{
  "dataset": "photos of plants, animals and fungi (iNaturalist)",
  "crop_scale_min": 1,
  "encoder_patch_size": [2, 2],
  "loss": "mse",
  "latent_channels": 4,
  "decoder_attention": false,
  "levels": 5,
  "init": "trunc_normal_002",
  "learning_rate": 0.00079,
  "final_lr_fraction": 0.1
}
Rows from block 10 of the encoder of a small image FSQ autoencoder, named by matrix and row number. Rows with one number belong to one neuron. Each number is 500 + 50 x the weight over its row's rms, rounded and kept within 0 to 999. All counts start at 0. Numbers have three digits each.
After each neuron's rows are labels from the 100 images, of 14976, where the neuron reaches its largest size: "colour at peak" is the nearest of a few named colours to the mean colour under the peak. Only what is clearly more common there than usual is listed. The data: photos of plants, animals and fungi (iNaturalist).
# gate: MLP gate (encoder.blocks.10.mlp.gate.weight, 848x320), inputs 0-159
# fc1: MLP up (encoder.blocks.10.mlp.fc1.weight, 848x320), inputs 0-159
# fc2: MLP down (encoder.blocks.10.mlp.fc2.weight, 320x848, transposed), outputs 0-159

gate.435:495538511448553462500558545463592543541523506516530464497527460485466418514450511540484554427459446610522437491425505494510530462459635549549586487516514513518487508551425485473517503447599494570474426575605443633371566418505504560488550505475477465475548522600444585512556526528478458438521580547513451496532515471500425518397477521530427570540411565524471487509484432632536561450474496500545487580422462471528561425472478524572452532554519504496507554521472399493499587424503602
fc1.435:487470574529541574461459601467523577511463435488564524573508544472424513534458531530530549543434475534466481530489574459513532512579520533465549519512468522448542538436499521445463508552455557482495447534452384509492536437437464515462515544504513484467453533546503599471531517487565441548532609429495481550498498530501457455442487474445561565526519500407522512491487559508564473451515461533562499492498540461530400543557476478432471507621509526498564485536552391541533483584584506
fc2.435:477476582608434496451516492460481535577509493419405450431575522489442435472413489547551518579552601537510537528474463510556463436483493500466405453475579483429509549534479481577509480491500535455515516545499594470406496546457556450540457605544553554489426498497490490532516430456554487557537398480558464522459535520472633475501558478430472593523453537514461486508568534478552457459531402522483550500562452570489467508476387509496542495374507416513523488567462412495492479578536641
colour at peak: black

gate.300:567479501524497495562456539528521457527524632453540558447461548547574426494473464459534561541460560498485502476546527525519562507473496476458486472546535464484476453461539516518548462514546565420453517529452484540461586399525507507496558422513473445573501499647514488520470529532505569527602596512540510451520509416423591532555497491496526524468470499484461408490493453451563545473447568517464531504520510494535489512401501477405474641511520536504460616355474482600589511438594460
fc1.300:484442529527542463470572368443436514463500386546471414519445439484482486464566467536529504558552486534451588464416525461417431528424464473501466533419473538520467525592472426494479588488489491484536506479444580486558427587452490459495525564498531616484534493453518470573579506437472442453526363457469529530557411519495439502502480550567531465536434467533496451509529584405473488487477463441447550487453525454483462486534421546555527450505412495538522416603439575414467542479438492
fc2.300:435484497555449545500452452457518604534563474456482508496578562496474518417427458468528473535445500478477422544521505481549459422458472500602442455538544540403532501482552445473552559498495574497515405559428611518480494545512459541571440495454482570562449467576464502522561434586526540554607520535493500505529608588519531459453554515519535454456440533444567485465621532469415432472482484471460554520475495498629469452469520529478538483413514481509590475471539449495527407567480581
colour at peak: black

gate.524:465437499560524505465553428529465572502434510536526473536488484483481566534451543490522540537519484626495540572508526430496478558490519615430528474482501428524400606511511440483476437501335481584503561484492443515506546531585448527455540557430419414485522459563502362546514558521477558466536463539602533512532529528552519490505490520492445458445532526469468539574465468404523447485538536550405491496566568463500459463566473458451514450406466481438456500463471501469473499438469557
fc1.524:498516478513580550513512618496538404616458525445540498464452603545360527487519491572498456518449464330472468535438549516563501475444478471540516525538514489544462518591404521436489493552549530469552464446518527485368504485410511572558467497533485574509543603487520666528464446402491529508539556461488524436422501446472449526490524491489408444445492519496549478464546418532481472521475426504610520516469508467468461522440496544477557503526440514436513628425551481480512503488537517
fc2.524:496496487433501577498496531502538464420417504518557536465462529564537604530497484450540565459541550428466485517477490534529615544456498493521479497579554535570515510578529469569529461567481533482507563448542438488407522477464582442495477537550484441554515493546588554551414525536494563459554508488565437506544468440480528491476570411534316512534546528567494566505441378461528437599558524471458527505491501547474496478408478497484475487543540535509504491522428497469566517421475509
colour at peak: grey

gate.689:474574506485486532457530525589527520457457489416489543583432431552422452495488493487480525458499521409567501512448541517466521493533604501493508482568480531522479485477506536486539490509566474483482427475528517507501419551552514525529470425536470459492537484546509580482537475376567471528417469466511424384505444560471505573613541458530518433541446493535563482516496442572529480560448459390483379482505447525501573548535566551458492505518528474567487603499536504572513405573499465
fc1.689:399498541455541469506488480458509513515460474516526537532503512501381533476474509589480531538496550527548549551515433482540475518490419500499475570591418439555442582471448491493411529435483497412532596601505470506461461452455550548434441477498599399503417453448558545549484507552512445463465614447485532524534536451439518503461563526436522528494614452508458534533444530544456452497524536549403496548479391500483491454451501485516548498583505461564541393483487466546497584478373476
fc2.689:448528505503398505455392509438540568563435389452575514395514521468495480462466400530450467440591503475517531491570544515549511522480442492621527456502582546421529545510513489472471451495436494456565466554557477531437456540506422516441531471478427404481506549537576575538480433506465518454536499485488585552452571522496535546431576497506447500494482470471498525455538487562475477597468476414440503519516485457534463488411554506556500444525541413488603414469490458524556519595434471
colour at peak: black

gate.522:579478427501575447500464457459500479505494492472473437480462511528447502547532495538526499481406482686546576470526525488459475464479499406495480469519417492493563521422478508521532525529524462506493544503523437595396461460556413577597499530472533511424509465463533433527488531449541521440453437514452520564566479473583443495486458495484591431457521495506484514567501548445550492466537662474450486477483525525504523489526561471557482500449510477466412497452549411536470478497385487
fc1.522:441510570525423477472432466570526500501547540518457543456559571565531595497465416530493505508546509435487427431406501465526524560527486625555538459446602518451489453463538496491465484483593477500507563502514520522527422518457486411412461476517424560544566579563544536475427429506457417429565485464597415475408519386476445508539448500437436515523422469509492474474581533541469455520463411505540565559484509525454535580482565541377484508482499493474463527526398515491558517451474464
fc2.522:433458471474399510522506470540508585534516516497473510439583495505499469532524451491482482436498476388507483523507537504542519535412522508474489464561439481455592496517509553491482523444492481435529556545459536529492517600536397527531395525455437540579450375544480513452498491619485593517672487515416518492570541529572513513455537520528479520495502538418588526514572498581463509625446475491425502549553474571514446416520561553395535538421605512549638518477557444409493439550476530
colour at peak: grey

gate.488:519529457527470455625536532530559554514537572427509549513491474518489511544436445503508550430524487467434440507429404531487477572488453526486444548502587465508438508433543539574558497594481536509453533450526493503439516496492538594475574376547428439582511482642519469483440485576563529493482480538601475459464494521538551593627553487503501463487405495397501520486583519466539463501462498475484509499483478474487508522505488501423437611531553536535451479423515455569441527471578532
fc1.488:585527522539474546564539533508558485448542590422453506493502467422492470508474398495562505449418499521488439529361529479502556512465587590550554496496509583482494527436593556541502558575492527449510521485420483523478469582515572499532534470482522452531498436578471539380403478509407502514520483429571458539397534568567523587489504530556561547466493484484511506479586564532521542532544518450567455482506507497533502597578447423414497516463497564472478560470506461481492557506549546
fc2.488:455568519513542539606421521576496456372511512481599525487419551548496506595525450460443510449538550512443482550561581425466433459498470503476530540449429550549462373445422470510379534489417484501495497412506505561531520410592483501420497507500473500510518476510486522478464521431567486472537494571525520472504432495473510471546466525471505400463509496582526530511465459502508516419474542530593446467480464516439582493627562533449427562487479547472526471419563533538455485476491454
colour at peak: black

gate.507:568535517483662568459530417528454427469427416474486485517467520477463491477585492515442542439500463456523526454542620553464480533495546479522581526504545496472426469494473440461524494523594562502506511528501397540386470453556517531509471506441410468509539437448538520567490558400458511520410466521514542507507503468461484547509491483468571404411448483489459543478529449564569548517511442442521535503465485526555548466487547368550492518653432548489437591472484593515531426477433439
fc1.507:409495517462549496486459412558439414477461467475519451578533569416621457536506514494526505523437424490530551527531442464533482542470573428458456525589561521577397444495418502490514448528554496428445469434603441560426580417485527471541573426439471435486552550516589431500528553523511509582370527467493504558501558551615510551447569527461511506518485445568430472478536532544438507445497427539488555517526440504396427446467523490592455534601479510416455498564415448515484382547536556
fc2.507:611485466416469433516497543516582452547554624556505504554418481495425488429496441472513490509462492494539515468533498523530587502562447459516453554443544438492500502499478516520446557431629462570448636508452451481484513466514537503525458468559419465508577524540597517487589502420493417509391561482480488469483434432552474511583551398593455553486454504529570464527506491496647515567520489401533527530423501527497454518499558578450479419459410483448430514458463452558563481478433479
colour at peak: grey

gate.753:551510466474521496561481586592520495443484559409591461453453493468431433496456410505537512398520522491495483522424438576541488487500491488556497499521576511497449439478512566485672494496434566506442566500464499567482488477546497525426549368567455464545520469550531555499507464540528546550468523518517454381448483531491495597592507489470547437464452509480528510499550526470600527491476516431456522430457477527491553529499522445480430559495518516497491503463515487642559489483485518
fc1.753:431432386533493454493523447499469490544505413514498413543578433545520505539458647478521581529558513593527531536617544449586538541520370522446433493562484479446494507576502519530457475506476510588563480500589460444482487522508536396417506532573435520448453417363508479616484490551536401520484505524468527529511517470506579494374499571495475505535480479534522565517376433550447491476512437507467500482564530511522465462466528610511504422552548425450607418570489509424486505493267405
fc2.753:487464436522531475480579539440469426536432475505520485533549501427531488490452444525582493538499539560617445601448454504598526553544523537525429572435519467441441543522551501565541535489539493560428593530420531494484518521438529505555511552478533522484484534583576448510506547500440417498525434498595431581482554595481529483532584482516462496510458527474586460537570548505573581562453478403402594510579525535565451516494450493542548428474432496501443487520558386479502544514446559
colour at peak: black

gate.356:548455494546565583510484591473515504525524516438553375490592470593560556501489474519606403530501460502469488416531506503452503504526509611481527476458547523536505506496503510448531442558354584487512537526522481430483541454523438516525522566483545409546504477566514518497452544508501440496521544507534521533464468690482542491494530478438599512483527491484482495447546543464498518491461548489528484535502527546489449497497497510450465497589485500486454433431506518465493463499506577
fc1.356:463569618434510495537449453528619503509404448500491517513462569509408603507484430442445489584447443424484524658503477470487502376453457365531434495483472482527534516560592514467494410436636464537553484479463498503485558532456581609497493445594432563484475478520464617439487522458459429566540572489461477499483431474572485433441510538587527493501466501438449502421491496510468454571543363515451514446469511448475497488477482469554533504451514582522509420470540449530515476545381455
fc2.356:512588437433457443452437526456535460509482482557489578438527490529509546481492418435525488556512475424460416460504471552477569554466496508578522510515516506499554450540552460535505446543475474580539515497565480469482453517511460477473517471474547432525447515500614611513430435512404533499616530510465539543516480517542508449432538475477420402567479533495536597457554487524451509549434547451482461507492494506475533400456529532487526583502570498468596468522472533476596435491403542
colour at peak: grey

gate.505:545469438527558534551511464521483466478539525481440415454577554541453491527544490514521526446489515509452462502452602555500528447500559475552554506519550596489527468571565491544547558613522537517521499485490400555584525462580543508473471374463441462475524475417525657528528452482470520544553624544581457486495467489346555542584478552497450572434430502480471498401529546505590445507522421461562438435495543531515522471506473453446501595547519505501549497524406542451509562519349470
fc1.505:544548505480504465373554493474451499477422508468472455529513475491479452450478537524465496402472539591520515501483443546478527535449453526557472552417516538532477605595555558461492552430518443481522541536543592529494483548588588567536463553580549437515516525483474554434418446423549436428578534496549510558530514447455513548559464497524476422415500548500529556541638507474469430571380469524480527473488424498537551516515502467396632499494384556462468550487536637475481576505588428
fc2.505:548503512596505530503472526444512575539510479465570527570448557460506490492539570515434474417458446574438477610537598485424503475511397549428498489553516535454495548527510494457436465565493579443547483534494549515498553540507400507492448431535482530539432454477422570529489486557465584520524547491410513492568481518441565514454528511517542476521494570494439442484545565483437471441510443569567391439476395493434493497453574491455540491493547467439531454560519447513474437500542521
colour at peak: black

gate.605:518522512403546422503471474497518516506540532471354519452453520526452577425510514490448537504545452572420484628430536484542464486420355493539413522464477396423484506536576515520499511557500476535550533543488418518538419427571575467459555446475437539539510494434473529421553432441524508484450517574547466508479494512424474522498594579541521566440554599576433539496519466457477516473450415519561568448505572417452493452520544445528503605473558486436532539461432555548533448458490476
fc1.605:491532467549504519486524391542469541502507532529544525520530469513550439477556523524477533501502494587487507563419528429505526363496507413537462496448509546452487548582602593503479433443550465484442585546519554429431517491419464515470532427566597522502451487538501580440381541500548407495543496480498428455468496372490513472459452526527531455507567503522500453520451552469514523556469454476610500532486527589466544538515440509592490524386463390495534489553482615544555488571440469
fc2.605:433476507480584514516532501505552451601585504434430428529483573502464516568520459507495501541543478437502503523497509579510421538506521594639499538530439582457536496411485496626509509498467523499445468476502562477632461519434473540489561538588487593492446515470436488506498586562468512514474544479557518443441456497404515463514558571518522464503483531442518531583536501491476453377498472513508390430420489490483518512520566532412498534505497417504471496488482490522504492516537391
colour at peak: brown

gate.72:474564471557616450475452549530493445428529382553503710565512562431496500545433494419481583496439484454493502460479539514577541458552453420475511546514554540541481435535422485544527493509554536429560453470495481478442564483518558531483496478555513477583429504528494537427447468547530456501521480504471431386486536430624477473405569477466498546553467459465483479429542514625503544576500463497468520535550545480526484446468482475622450573514533526484548470577495420633439473459539488
fc1.72:506499474549480519513476450544479508504540507546458418505492498565586495543460531561499484544543519565523482397489461521526465475542404535504427386502425473486619452465544482556414477540439463461508515501530564534545447575441493400452572553466494403458469451550445564554478444415500557474419564556431507601464504633528501529517536488534463502485505516518473528526408569377374436499507620481513519538475461419519501535594535534509541429616496460497498552497384499464607515579503429
fc2.72:495477475379512508476534604529515532423431389537591575566494520472555599509529560440466557408557461447491448422537519510461584528516537418505522462496511511590507496501443469480504449509470556573505506436536427505512509463521498486481396420561524540500532411438526640579386475532478514453510540516464464546461485486455477478479472488421474420602505420468459539507458493408437484531466477569514472510479489449443484486504485463557505561557512534473489388424435571476525435416522425
colour at peak: brown