{
  "encoder_kernel_size": 7,
  "decoder_norm": "groupnorm",
  "decoder_weight_standardization": true
}
Rows from block 10 of the encoder of a small image FSQ autoencoder, named by matrix and row number. Rows with one number belong to one neuron. Each number is 128 + 24 x the weight over its row's rms, rounded and kept within 0 to 255. All counts start at 0. Numbers have three digits each. After the name is the row's rms in percent of the matrix's.
After each neuron's rows are labels from the 100 images, of 14976, where the neuron reaches its largest size: "top examples" is what is common among them. Only what is clearly more common there than usual is listed. The data: photos of plants, animals and fungi (iNaturalist). In brackets: how many of the 100, against the usual share in percent.
# gate: MLP gate (encoder.blocks.10.mlp.gate.weight, 848x320), inputs 0-159
# fc1: MLP up (encoder.blocks.10.mlp.fc1.weight, 848x320), inputs 0-159
# fc2: MLP down (encoder.blocks.10.mlp.fc2.weight, 320x848, transposed), outputs 0-159

gate.99 090:137146122155157133141151114109094112144118131119115104148093136138122129086134100137119092130087140119096119157126110100142160147130111112116115167129146140102104134105121139147142136098154137169132164124114130156176059110159136133126125117101136083114130143116135178116106137105152186101157060151090106125148126144116125153123123121149152149092142165127158094181180096118129139121126105127165115139136108154142103117175113114127130105116084159142142131128140152099126144140106123
fc1.99 095:125112142129052114113133126149107135115120142125115127148117144108098117162143143130127120129162133087135156150134139152083095132057138176156131155092132113111117122141141176128118101122128163138095192109140086146160127143138185085155126139159082170119105066111128128156162095126158117133115154127131103138119123158144145142131159155123090138166106144134124128102082192140117122159103141119116096124098164107109109121140102131138138161122168092103140123102172158148128100136081131
fc2.99 086:174120142160115138137169140140148157116153141114111132139113146133119078143095129107135121150098129142121096110103184095112060105108078172112117108134106173109148158121115140127084129123129136133154114130119122106099136136119128142137105111134130128109151081091065114098142145146165127151130137167139101107144101154136100099108109156129131174134124150126126143131124118127144117160148129123183126117164138106175113140132100144140163119112121097161139180143157124177085106131171134
top examples: phylum Chordata (95 vs 60.8); class Aves (93 vs 55)

gate.212 110:115100168123138132165115169163158107130119132107105172136093115110137106148135159118141140126119091088115119124136133158140120118160112114136115161106142117140127110110119169153141085148108187093142114114118114110136157120123163165080122142123097075154107115172110159155138102093108145115174049106179088105105126103170129136134138099116140141146087104171156154142153159150119140149132119095101128100134144140136135151139116128148094178134135077140072178141155125158120115112107173
fc1.212 108:098096135130109128118133130135092139123135103050121153117120110137162085112103126138122156084163110112121107114109172140141139123138099127136151080171158144152109093099127160144140090145107165096123102145146121134113115145163110108146125117150114112127133127134141119165147111093144185154105075129153110119116098151166080125124145145134140143113132097144115149145140127109140131122136117091143110054136142116138138146101109147142148180155127092126087146161152155164133144147109138
fc2.212 098:127115111146153131133104156116115096152095154095124128183101097112142119139145121139124114123118131126134117111141157144118120110141133108131128150100148144166089093102104151134118115109135153156087113093163125094130117091149138154119109100141143138108122098110085100108126161126101099108118102123179145125148101121129104118161105157123156136138129114139136143170064098136159160125130164103127109109094084069106148140153114139153132129161125133120094120154114167141114117102141131
top examples: phylum Arthropoda (71 vs 30.9); class Insecta (68 vs 29.2)

gate.655 085:112122098087145136137129119117121115140067159157176102102105149142103168111107116143090103118153135143136141131117144166115118134119137106139155138119155160121157108163114128116140140083098114149172142138147096121170144121135085132119093164124159113124104090114143125165131104133128136146139134155141143121170139125095139150184147110131121101107106086124103129154144104137152137146126161147099119081108111106124172175100132083122114167078118134103112110080171104127140098127108092
fc1.655 084:122133137131130175140150107093164107173106140137114110122091130098104072116163122107155175138105126143132111142114143155116137151081153105102131143140098072131109128118164151124116152146124118106117141146125107148157133145102174133105124115126087124126134155152092135086127144156120147129171084107107151138150141126150133169119130149110094101143125140134136102143106139155124141088117111132128137090117153180079088133155113106129123083181129117140116157106111156115106147144136147
fc2.655 086:153107120125097133133123113120152148087128132089150177090115157175091138144138102122129122137100103143139142107101111119103145123105097123135142127172126127145158137145140097126130087145125142160113142145108106115072126175122112135110100122141122142152127132125156179148056079160127140116140168119090121116146121136099158149103124126134104135118126149106083193138135107116082123099094112140133097116109059147135118145131134129131156156155163125106140149157091128128097114137135112
top examples: phylum Arthropoda (60 vs 30.9)

gate.710 087:172125144118146135126158116132137099117131114091140138126129140101089103096085106129139114173077138133119103149113160150131162118115113136139145115105115171112163155084118103119111172108108136068139148174168147093153084160168138139122142124124143074131132107105138122148106125122132184133192079123145144133135108135068094097145150152133126126124137149128147094147122126138104150155119136099127134104137117149137126149162146144148154120142121150129130185166138137064130161125150126
fc1.710 090:134094123130143130111163111086170135129151091133153141143158158150115111106120121111146109141115132133151132153127144108138111134118081083137128144122127156150130120099129115128108154131149157147166115118147163068121131167145109174119125144110122050138139155123127125136091139108126129093135114162182157146167127128130138131141143089131098165118164084136148103183104094109093149100129116136121122139155116147110134155147153094159098118105114117095086160128123121095136111129165149
fc2.710 090:130117096097160111123169171140114112114097130193138110125119084138152170161108172109137138084158137157147087117187115122143134159165148135125142144071155128140134097161108136130134171116127089139120153114142132099130119120149155148154131157092119108129166111116103102112113147122107102111076161127129092115109110129138162159183111120102129145143143121157143107155153129108141164107136164119097122156155158125105110113166125101171078150141076159138115150142100103137139111099133106
top examples: class Aves (91 vs 55)

gate.377 118:131123133157150100114120094126158114151108134079109155164113158141095150132129115125125133170099143168125137106130124142120117112125084126126108127170105144114130158131102133143131148132136124096140108171147142131115081143136135145128110099124136095139126104108132086172115088099117105111119092152099113098105138125176148146133132122159097127143126139129132129143095124075144101139125150102115125061128183123105158119131125144127137147103115102115097096121112157089091148079067130
fc1.377 122:084160154099144145114162183121093121172119105131154168147086133130089120137150124111155119120129135123067153081145113134109103163128156116160123139135105114158134131155123131089095096097091069158112123143119102131122169093126107133118139127117145131114121078149135146149151131152085138120166091119125199101149187094191133137093117137120153115148106141088151123139143153147120139112128135153120151098138121139154116162112129135130165148111113127157149143151149128113113126115132160
fc2.377 119:150105101145148111149157133138120127112132142112143145166128141087157099144127132111117104169101132114151128121130118109097143085134110098102145135150100128149105172118122126143133115145134119139104148143117156120120140114105163162094130119123132139108146160112084136127118122097111104143098077109144111124120122141096163152134109132105115129122114106122110137133129108104136145130125147128167090124150137112135089154152087099138114131149109121139071131174130145130086126104150121
top examples: order Passeriformes (50 vs 24.9)

gate.728 168:130114142136145152119131082139103120131117120117139052141132215114096106130145129144167145133127115145151126101100230132131126133105109143136160133146139143119184131161110174130129144162126163097107192120107090097143131109125135149147154133099121129125110118072148202117137146208144137141148139137155146142121135100062145124139145111126131133122123126136175165107127127140147119131126103106160116188147151142114111143123139151173090157092118129132125129117139121111104126091108154
fc1.728 157:174145116150116095106136141133069109148169129130102157110116146181158129171159162139108113140133160103121126099159113125121150121089116153102086163147098088140106149174120138141123163087144097131120154120122142113117098120127143141160142122132110124126148152171121114123085124111123126133154198125128151154173185130163102149181112145102137104126149113124139139107166161145108123153121135120129139133119101126112134123134099155079137107128100168157123110116108149124157134126204100
fc2.728 177:146131129123130146131116093139143139121145109110147156155135140130122118136129149125102129130120101136125128132139157113124134091125120083091163112138103149147124125158129088082114124165124166097154106113133110117115143153124125145119112100164112129135136123104072115112108132138147146147125114118145128132153114126125135163124073172116152113138128099108103153100095139107126105065087124143157110113128127100141120131152118126116127105147121139111118119105116112129118086117140116
top examples: order Lepidoptera (31 vs 13.7)

gate.740 107:149110102135070154173137152131112150151129146068128127124131130144111143115099123128133117133115140106182127109106133120135112145122115160158153099097112135102148115142140122111113171150091130118105140127145122109161109145131143128120139135116098099114158138162131161201091132112136147086182088164190114105086129136094143132170125130134104162110136150120133142150128116066135084127111182130120127121130129126121146114176122111103157159073118100133130077109131144110109143122125129
fc1.740 115:129116147114141139140142086166138099094075110125138140143074136123147106148151163154132137091162124127100137144134146125133143150110179164105103138145144091161125126136103141127136129121160133119135108126104144141130168128114123088124099116088139169108121130102114085091148151134091138148137121081090152148120158131094156119093062099152157096136101112139107144117113162142126155124094082125127142092088112144146138112119143135169152112167119161152112136144131137111144166124069119
fc2.740 114:152114164124134159116115154129156136157157103073097168096140178141133113138105118151137122190101141105116116137120136127133117111103109137086148090152118164128143159137151143111193122166149133123154115124094118115089127175096149179109104140106115154142092117120136159154155092139170141142193114115104123139163112158114161093103106141142106144089126159134105114142132133125115104160102108111144123138167118159151155106121100150130164155123149128198143096139120117103097099154162159
top examples: order Passeriformes (50 vs 24.9)

gate.755 085:126103082137151094138115124128136101148100130081126114155118143113115113146102105114156136103102121110153109079095116135135089150118113105092161134166096111164118099114099140121146142193165146149122092115117128121123095121170126142110096136155113129122123095121072177105119150102151082130151106133146138069151140080165129105080148145115172118161134122139131135153086118104148134172155111093146115129127115116118140093121114078173132193152132162105105128159128086130125116112150164
fc1.755 088:119163105137112140126129155146176174137098127119153156110103139084138080097130127094135135103109122097128098159147143107160127150114096093108136122085096120102098114123129124092104174142093107116117103107126112089117175124128157143118123159173136165105128114120132177115134117136139137175132139095147153185136134115116131131108126121132080122120136146115150099093106158159115125155118058099116141164130131151127118131128133099145142187159147121180141093129139135133133097132081173
fc2.755 082:136126144159123141138127094157137131152135164103130110169150099087109116106142140134120148090124121165140150146123124134124143141107166136142145141096139124066102101124130131146103190060120106105112164150119166135156166140155137103173127143130152162119137118188113061176151135119120123118089113139145114118133140108158129116133165184122146110103117148148119116190134142143139103132140107132100149155092125150122154165111101135128184094104131095132139147087171122096121126152137173
top examples: class Aves (87 vs 55)

gate.665 081:156114121166141167058110099158161125066119147124135135138139109092087108087125102158152138161092119150131120136104184160112138089130176117166139167176118161113116131145138113129164141106143112130095111141121114149124097134151137130137117156110132136097156128107141181100113145136124135121121129120110141156158131176152119121072116107138153147128114167137107153127136133164149110138103121137150091153127145124177127120136147117122058169137113140103120115139163135161143133144130145
fc1.665 081:164121161122142136101106160113154125102112122130096150157123126127109095123136136130104124155136131140163062131113118114122102153137151137115155107153131146161158138132120100146118169155129139135103099135144146103107126145141135144108119141140137084111123144100152134118076125105138106118137114116081126118176105156126106110114124098115161175103160117150100115147147124134137144139087155139147157121105114131082120157157114126115135139148104148134120102085155132102088129072116159
fc2.665 090:122111083146147138111158103125118133164131124075115121093146166075113117106106095133118114128132089158102130129135127151136121139111093119153115152129147105119118090136149125149138137115105122109134124143119095088120141093143107083156133162115155128121108133184139119122126112169103119179151140094111132145126181147110111095105169107141118106126123135119136115129139142134115112165095096116090115144167113155154140103109124116158143144106148140120136122146121100131136106144109142
top examples: class Aves (86 vs 55); order Passeriformes (55 vs 24.9)

gate.730 101:159129141128112091139128152128127143160175151129153183130149104141134044174138147137159099143143169126119093119109092103124148152112116147115144112099128116093141089152119114160119112129113081119119119115109160101138118095105112121142124103143140135198141147219143147145131098100123115104169111109126129123105113079134118143152152136113120164133108126144131106153118140110165097135110165113117114162107175119117172152123130131094124107114138137138105129150108128151144143123103160
fc1.730 100:178107123111124088129127096155113127140097106086126097113118160164124148153154150131114124100138122107115149109146131145137145141112100106100090139185116157155110136094108131133129127104130152126154178110114153139136166118132158136147095112089120081147136121121115114115121146111105137108095124132139123140151120146143148147113145125133104108118133137108120127200122117124079115152106120169128151134118137144123134134132138138153155119146053126144116151141137140117119144143200113
fc2.730 103:099112099145106091086129131129134136142124114115125165115130149121123148121152121163120140124119133102094124147113098156158125142113145148179101114095126112091120120128152139118120144127104137113155138134113138139105126171125125096141109142072137120132082126139170130115119132149136148114165155114111157146132145137145121131152201113142099103154096098125133120147153124162138105137108111105111150152145148176112165079091165123135125124097177111153174105131164136110151112175086097
top examples: phylum Arthropoda (67 vs 30.9); class Insecta (64 vs 29.2); order Lepidoptera (32 vs 13.7)

gate.373 099:121102161080109090129149101136120113105121121094108133140128112127205177149153117131126115098115123084131127125123114134134109136129139154170156118122138108115122146164149131104171151104136133135128118124134121124123141119151124162124106145134122087107138115160144129138142125127136148150153137145102130117114137107143123107118150125139163117140121121165162156088164096140126137131118099109132129050117110129143132150142132076144124154069141131152117100127153125142140072129203126
fc1.373 107:152165144110114158156126120148151136164148097122099110173146132156131023169090109158127151097121105206172135085123150083118138117121117140111107108207133125135133105109112144087125125147126137102117146102169137145100131137134148089146117107127149151144096124096133119162111111127121132134088145131107134159147107145159148120068122127153111142111140123114117118170046110116129125119108161143101101117143148132101142101125129136156138100131118116152096144126106097126082158130152126
fc2.373 110:151116109120151135155188136125091103086096100143152140124110139125137152115133136084152144139102108144147123096147152113112146119133144124089113119151125128177117117119083130130146128158120156170119155138152083130139108136113169155116110102117147130109139138073129172156110136133096134116058118143130124129100170135098136132176086108118116098121133111110126134141110120126129144109157162137129114104105121106088125153124100084125127108157074118121058116128091132136108128109156115
top examples: order Charadriiformes (26 vs 7.6)

gate.684 101:172094153131064123089131107122100089126137130098091114162152112143145136152120122115133087130127143132152093156132093106133146134143078117156104127155127125132122145086133150138130143156124088083136132137125156103144051168153140076116154134111154109152150128100159152183088090083117147149093086133096113120071140136176130126100118121127135135122118140104159121142133098107153100103105171089135097103146149135147142136109129105135079123145114136127140118126148140092108106151079110
fc1.684 100:142141116149138159109103118094125111118053145134135152133119146178080161118139116151119139140120139136143138147124152156146127099145080068126134164109136178113125120107120139125122175103178114101149107129135143158180066144101120126128150106157089132143119080034161147135126137078147159133109116146104089168134120098109114131129104137126122122097128117121126110148127127138125141115124110119113109115145137107109119117110118140130134143161132112102101113134122112111155127145056147
fc2.684 103:118114143089107122143134141126131133113107090162114122107146156135111150110129116138153149109121110099099118122131131161110139161102128109193135129169146143137113105152136047140147132100133160186137105116122102145162089156119087104146107087129131126140136106157167166153156125128103115105145134136139146116129111149158113133085136113125132106169171105090139130114132134138117104126096122128090126115108138090144123100062146143130111161133112138132176086118151147101195114153115108
top examples: class Aves (84 vs 55); order Passeriformes (51 vs 24.9)

gate.106 145:117154143094130142113077119131097149128125118110124078121135121141144120143132123123108168111125120139148126107098137167136121143128107113149150124154142141109157135133112119148147143160144137110105149171123144128125111118108143117131160121125120114123132140065127216101130117212128125160105225139141107134097131098102142137141128131146113126126123142150145141093109107171137132120127123080176098169144158158116128126145139175110116131153145137122098109131095117138100106141115102
fc1.106 144:151157101120118114147107112152124160122166154096122188163095105096155107134110132111137133144130133140091087107129119150149160148128171185107140130130151076137151141159147122115157120126129104155096170138132134148119113104117116099102144104151081138145153138204132113159101141131122164161175094135147143126136158104166132134156126147116110127145142125104161126130153136144124129120132133070135151118155125154135117120139128135107140111072139153136131152139145150146110122126151177
fc2.106 154:150127130107155142132124116128122126099121155112142141164091101126132112122105164110115148134097117130123126140130161121127151108167129120126145140138139142180141129117100145120102117152137135137111126098108114120123144113138169134113136120175113130120143145105066093123131133108133107133108119127149133118122105113118120150141081141121162108128147105122091116119115121123139144083131136132153125114125133098124114164159100109139123137160130130115086147123133162141088117079154116
top examples: order Lepidoptera (34 vs 13.7)

gate.23 071:131145095161129142126135126159176170098137120105097101130135121120118103124156125125131131116115185114126110182114101117125144130110123110177071110142146111082112182150177127124121114139092110124113125157139154120158141105105175145110116078110091104135113123106137117155100143119137108158101148085135140135149081139086081140121048129102146137137079167108112130114104138184130111153084133164135100118156122174163157116126128141116145118123120133131104152107109155146123139129114126
fc1.23 080:113160131147172138154124154137153082151163110134122158156101120147119138177113173140109129131114129093095146123131129076124138148123133106136092107128118088147117144115074122139148120140103128122128120109132129115140083076100093152134125085135113103123160127141066175138103113090182129143112135151104088114130155128193136106119145145105157153143136088113094101148123115092087129123164101120123150088156106111133110139181125121131134139119084129107140189154105104111093117131152126
fc2.23 080:141146096192126180108107091106131132150193167141088120098070115074129130154114145174153125111120109150100144190112143132160079149127160131126126144104175125088121136130120146170122123153141140139116117102096149176154152136098113101130132136128138118084133146083123108123179148124128121130122112137126178098132160155147118115102163159138132132117128082134095152122144084145131145128167152106112133102135113158184166119137123120155120129124142126136110095135146134104127132150101137
top examples: order Lepidoptera (31 vs 13.7)

gate.417 103:127131139146133099123132182154146156094105147116106177099150113163151142144141082118100135156113126077156074122169156121155125127113138096111122129090133144140109119108104126105134148124149125095091132141102161069100122151134131167136132090105192089141117144159141100123139086142116134139097160121105096131118127112082117121147128145109131114122100145156131080127122132176149112088112140111118155115097163144135111125089144133106130153135123148139126127126137129134126140129120150
fc1.417 104:109118153124150111179098182131153144076126157145115128132129127137133125120127126131120136129141144095129111144180161147151125121116103088118139098113153127138064108084089164129117135121161148115082151118094096067122179139133148161130125091147136137157136143150123115175141119114087154162108154099108091108134110105119098139131151149111109174090103139116125094104131129156151105103096127094134120117124115135141109137093164121086105168156156135114130100122141134140124123110093150
fc2.417 100:147152106107140178158117110149147156120116117135164120112107149137154126142147125084127143123119133106095130108136100122065125118141138093094159114169095160157111107125106146101161123170122116097144098130171120103105116106124139143101109094139073134139162113093118146148194155138118132138151123139095140127162124086074105121103096166129148107113145146160123121098091102112119147113083123157142092107155120138163143151149130095108111157164137144131127126134110160110138120091165077
top examples: class Insecta (62 vs 29.2); phylum Arthropoda (62 vs 30.9)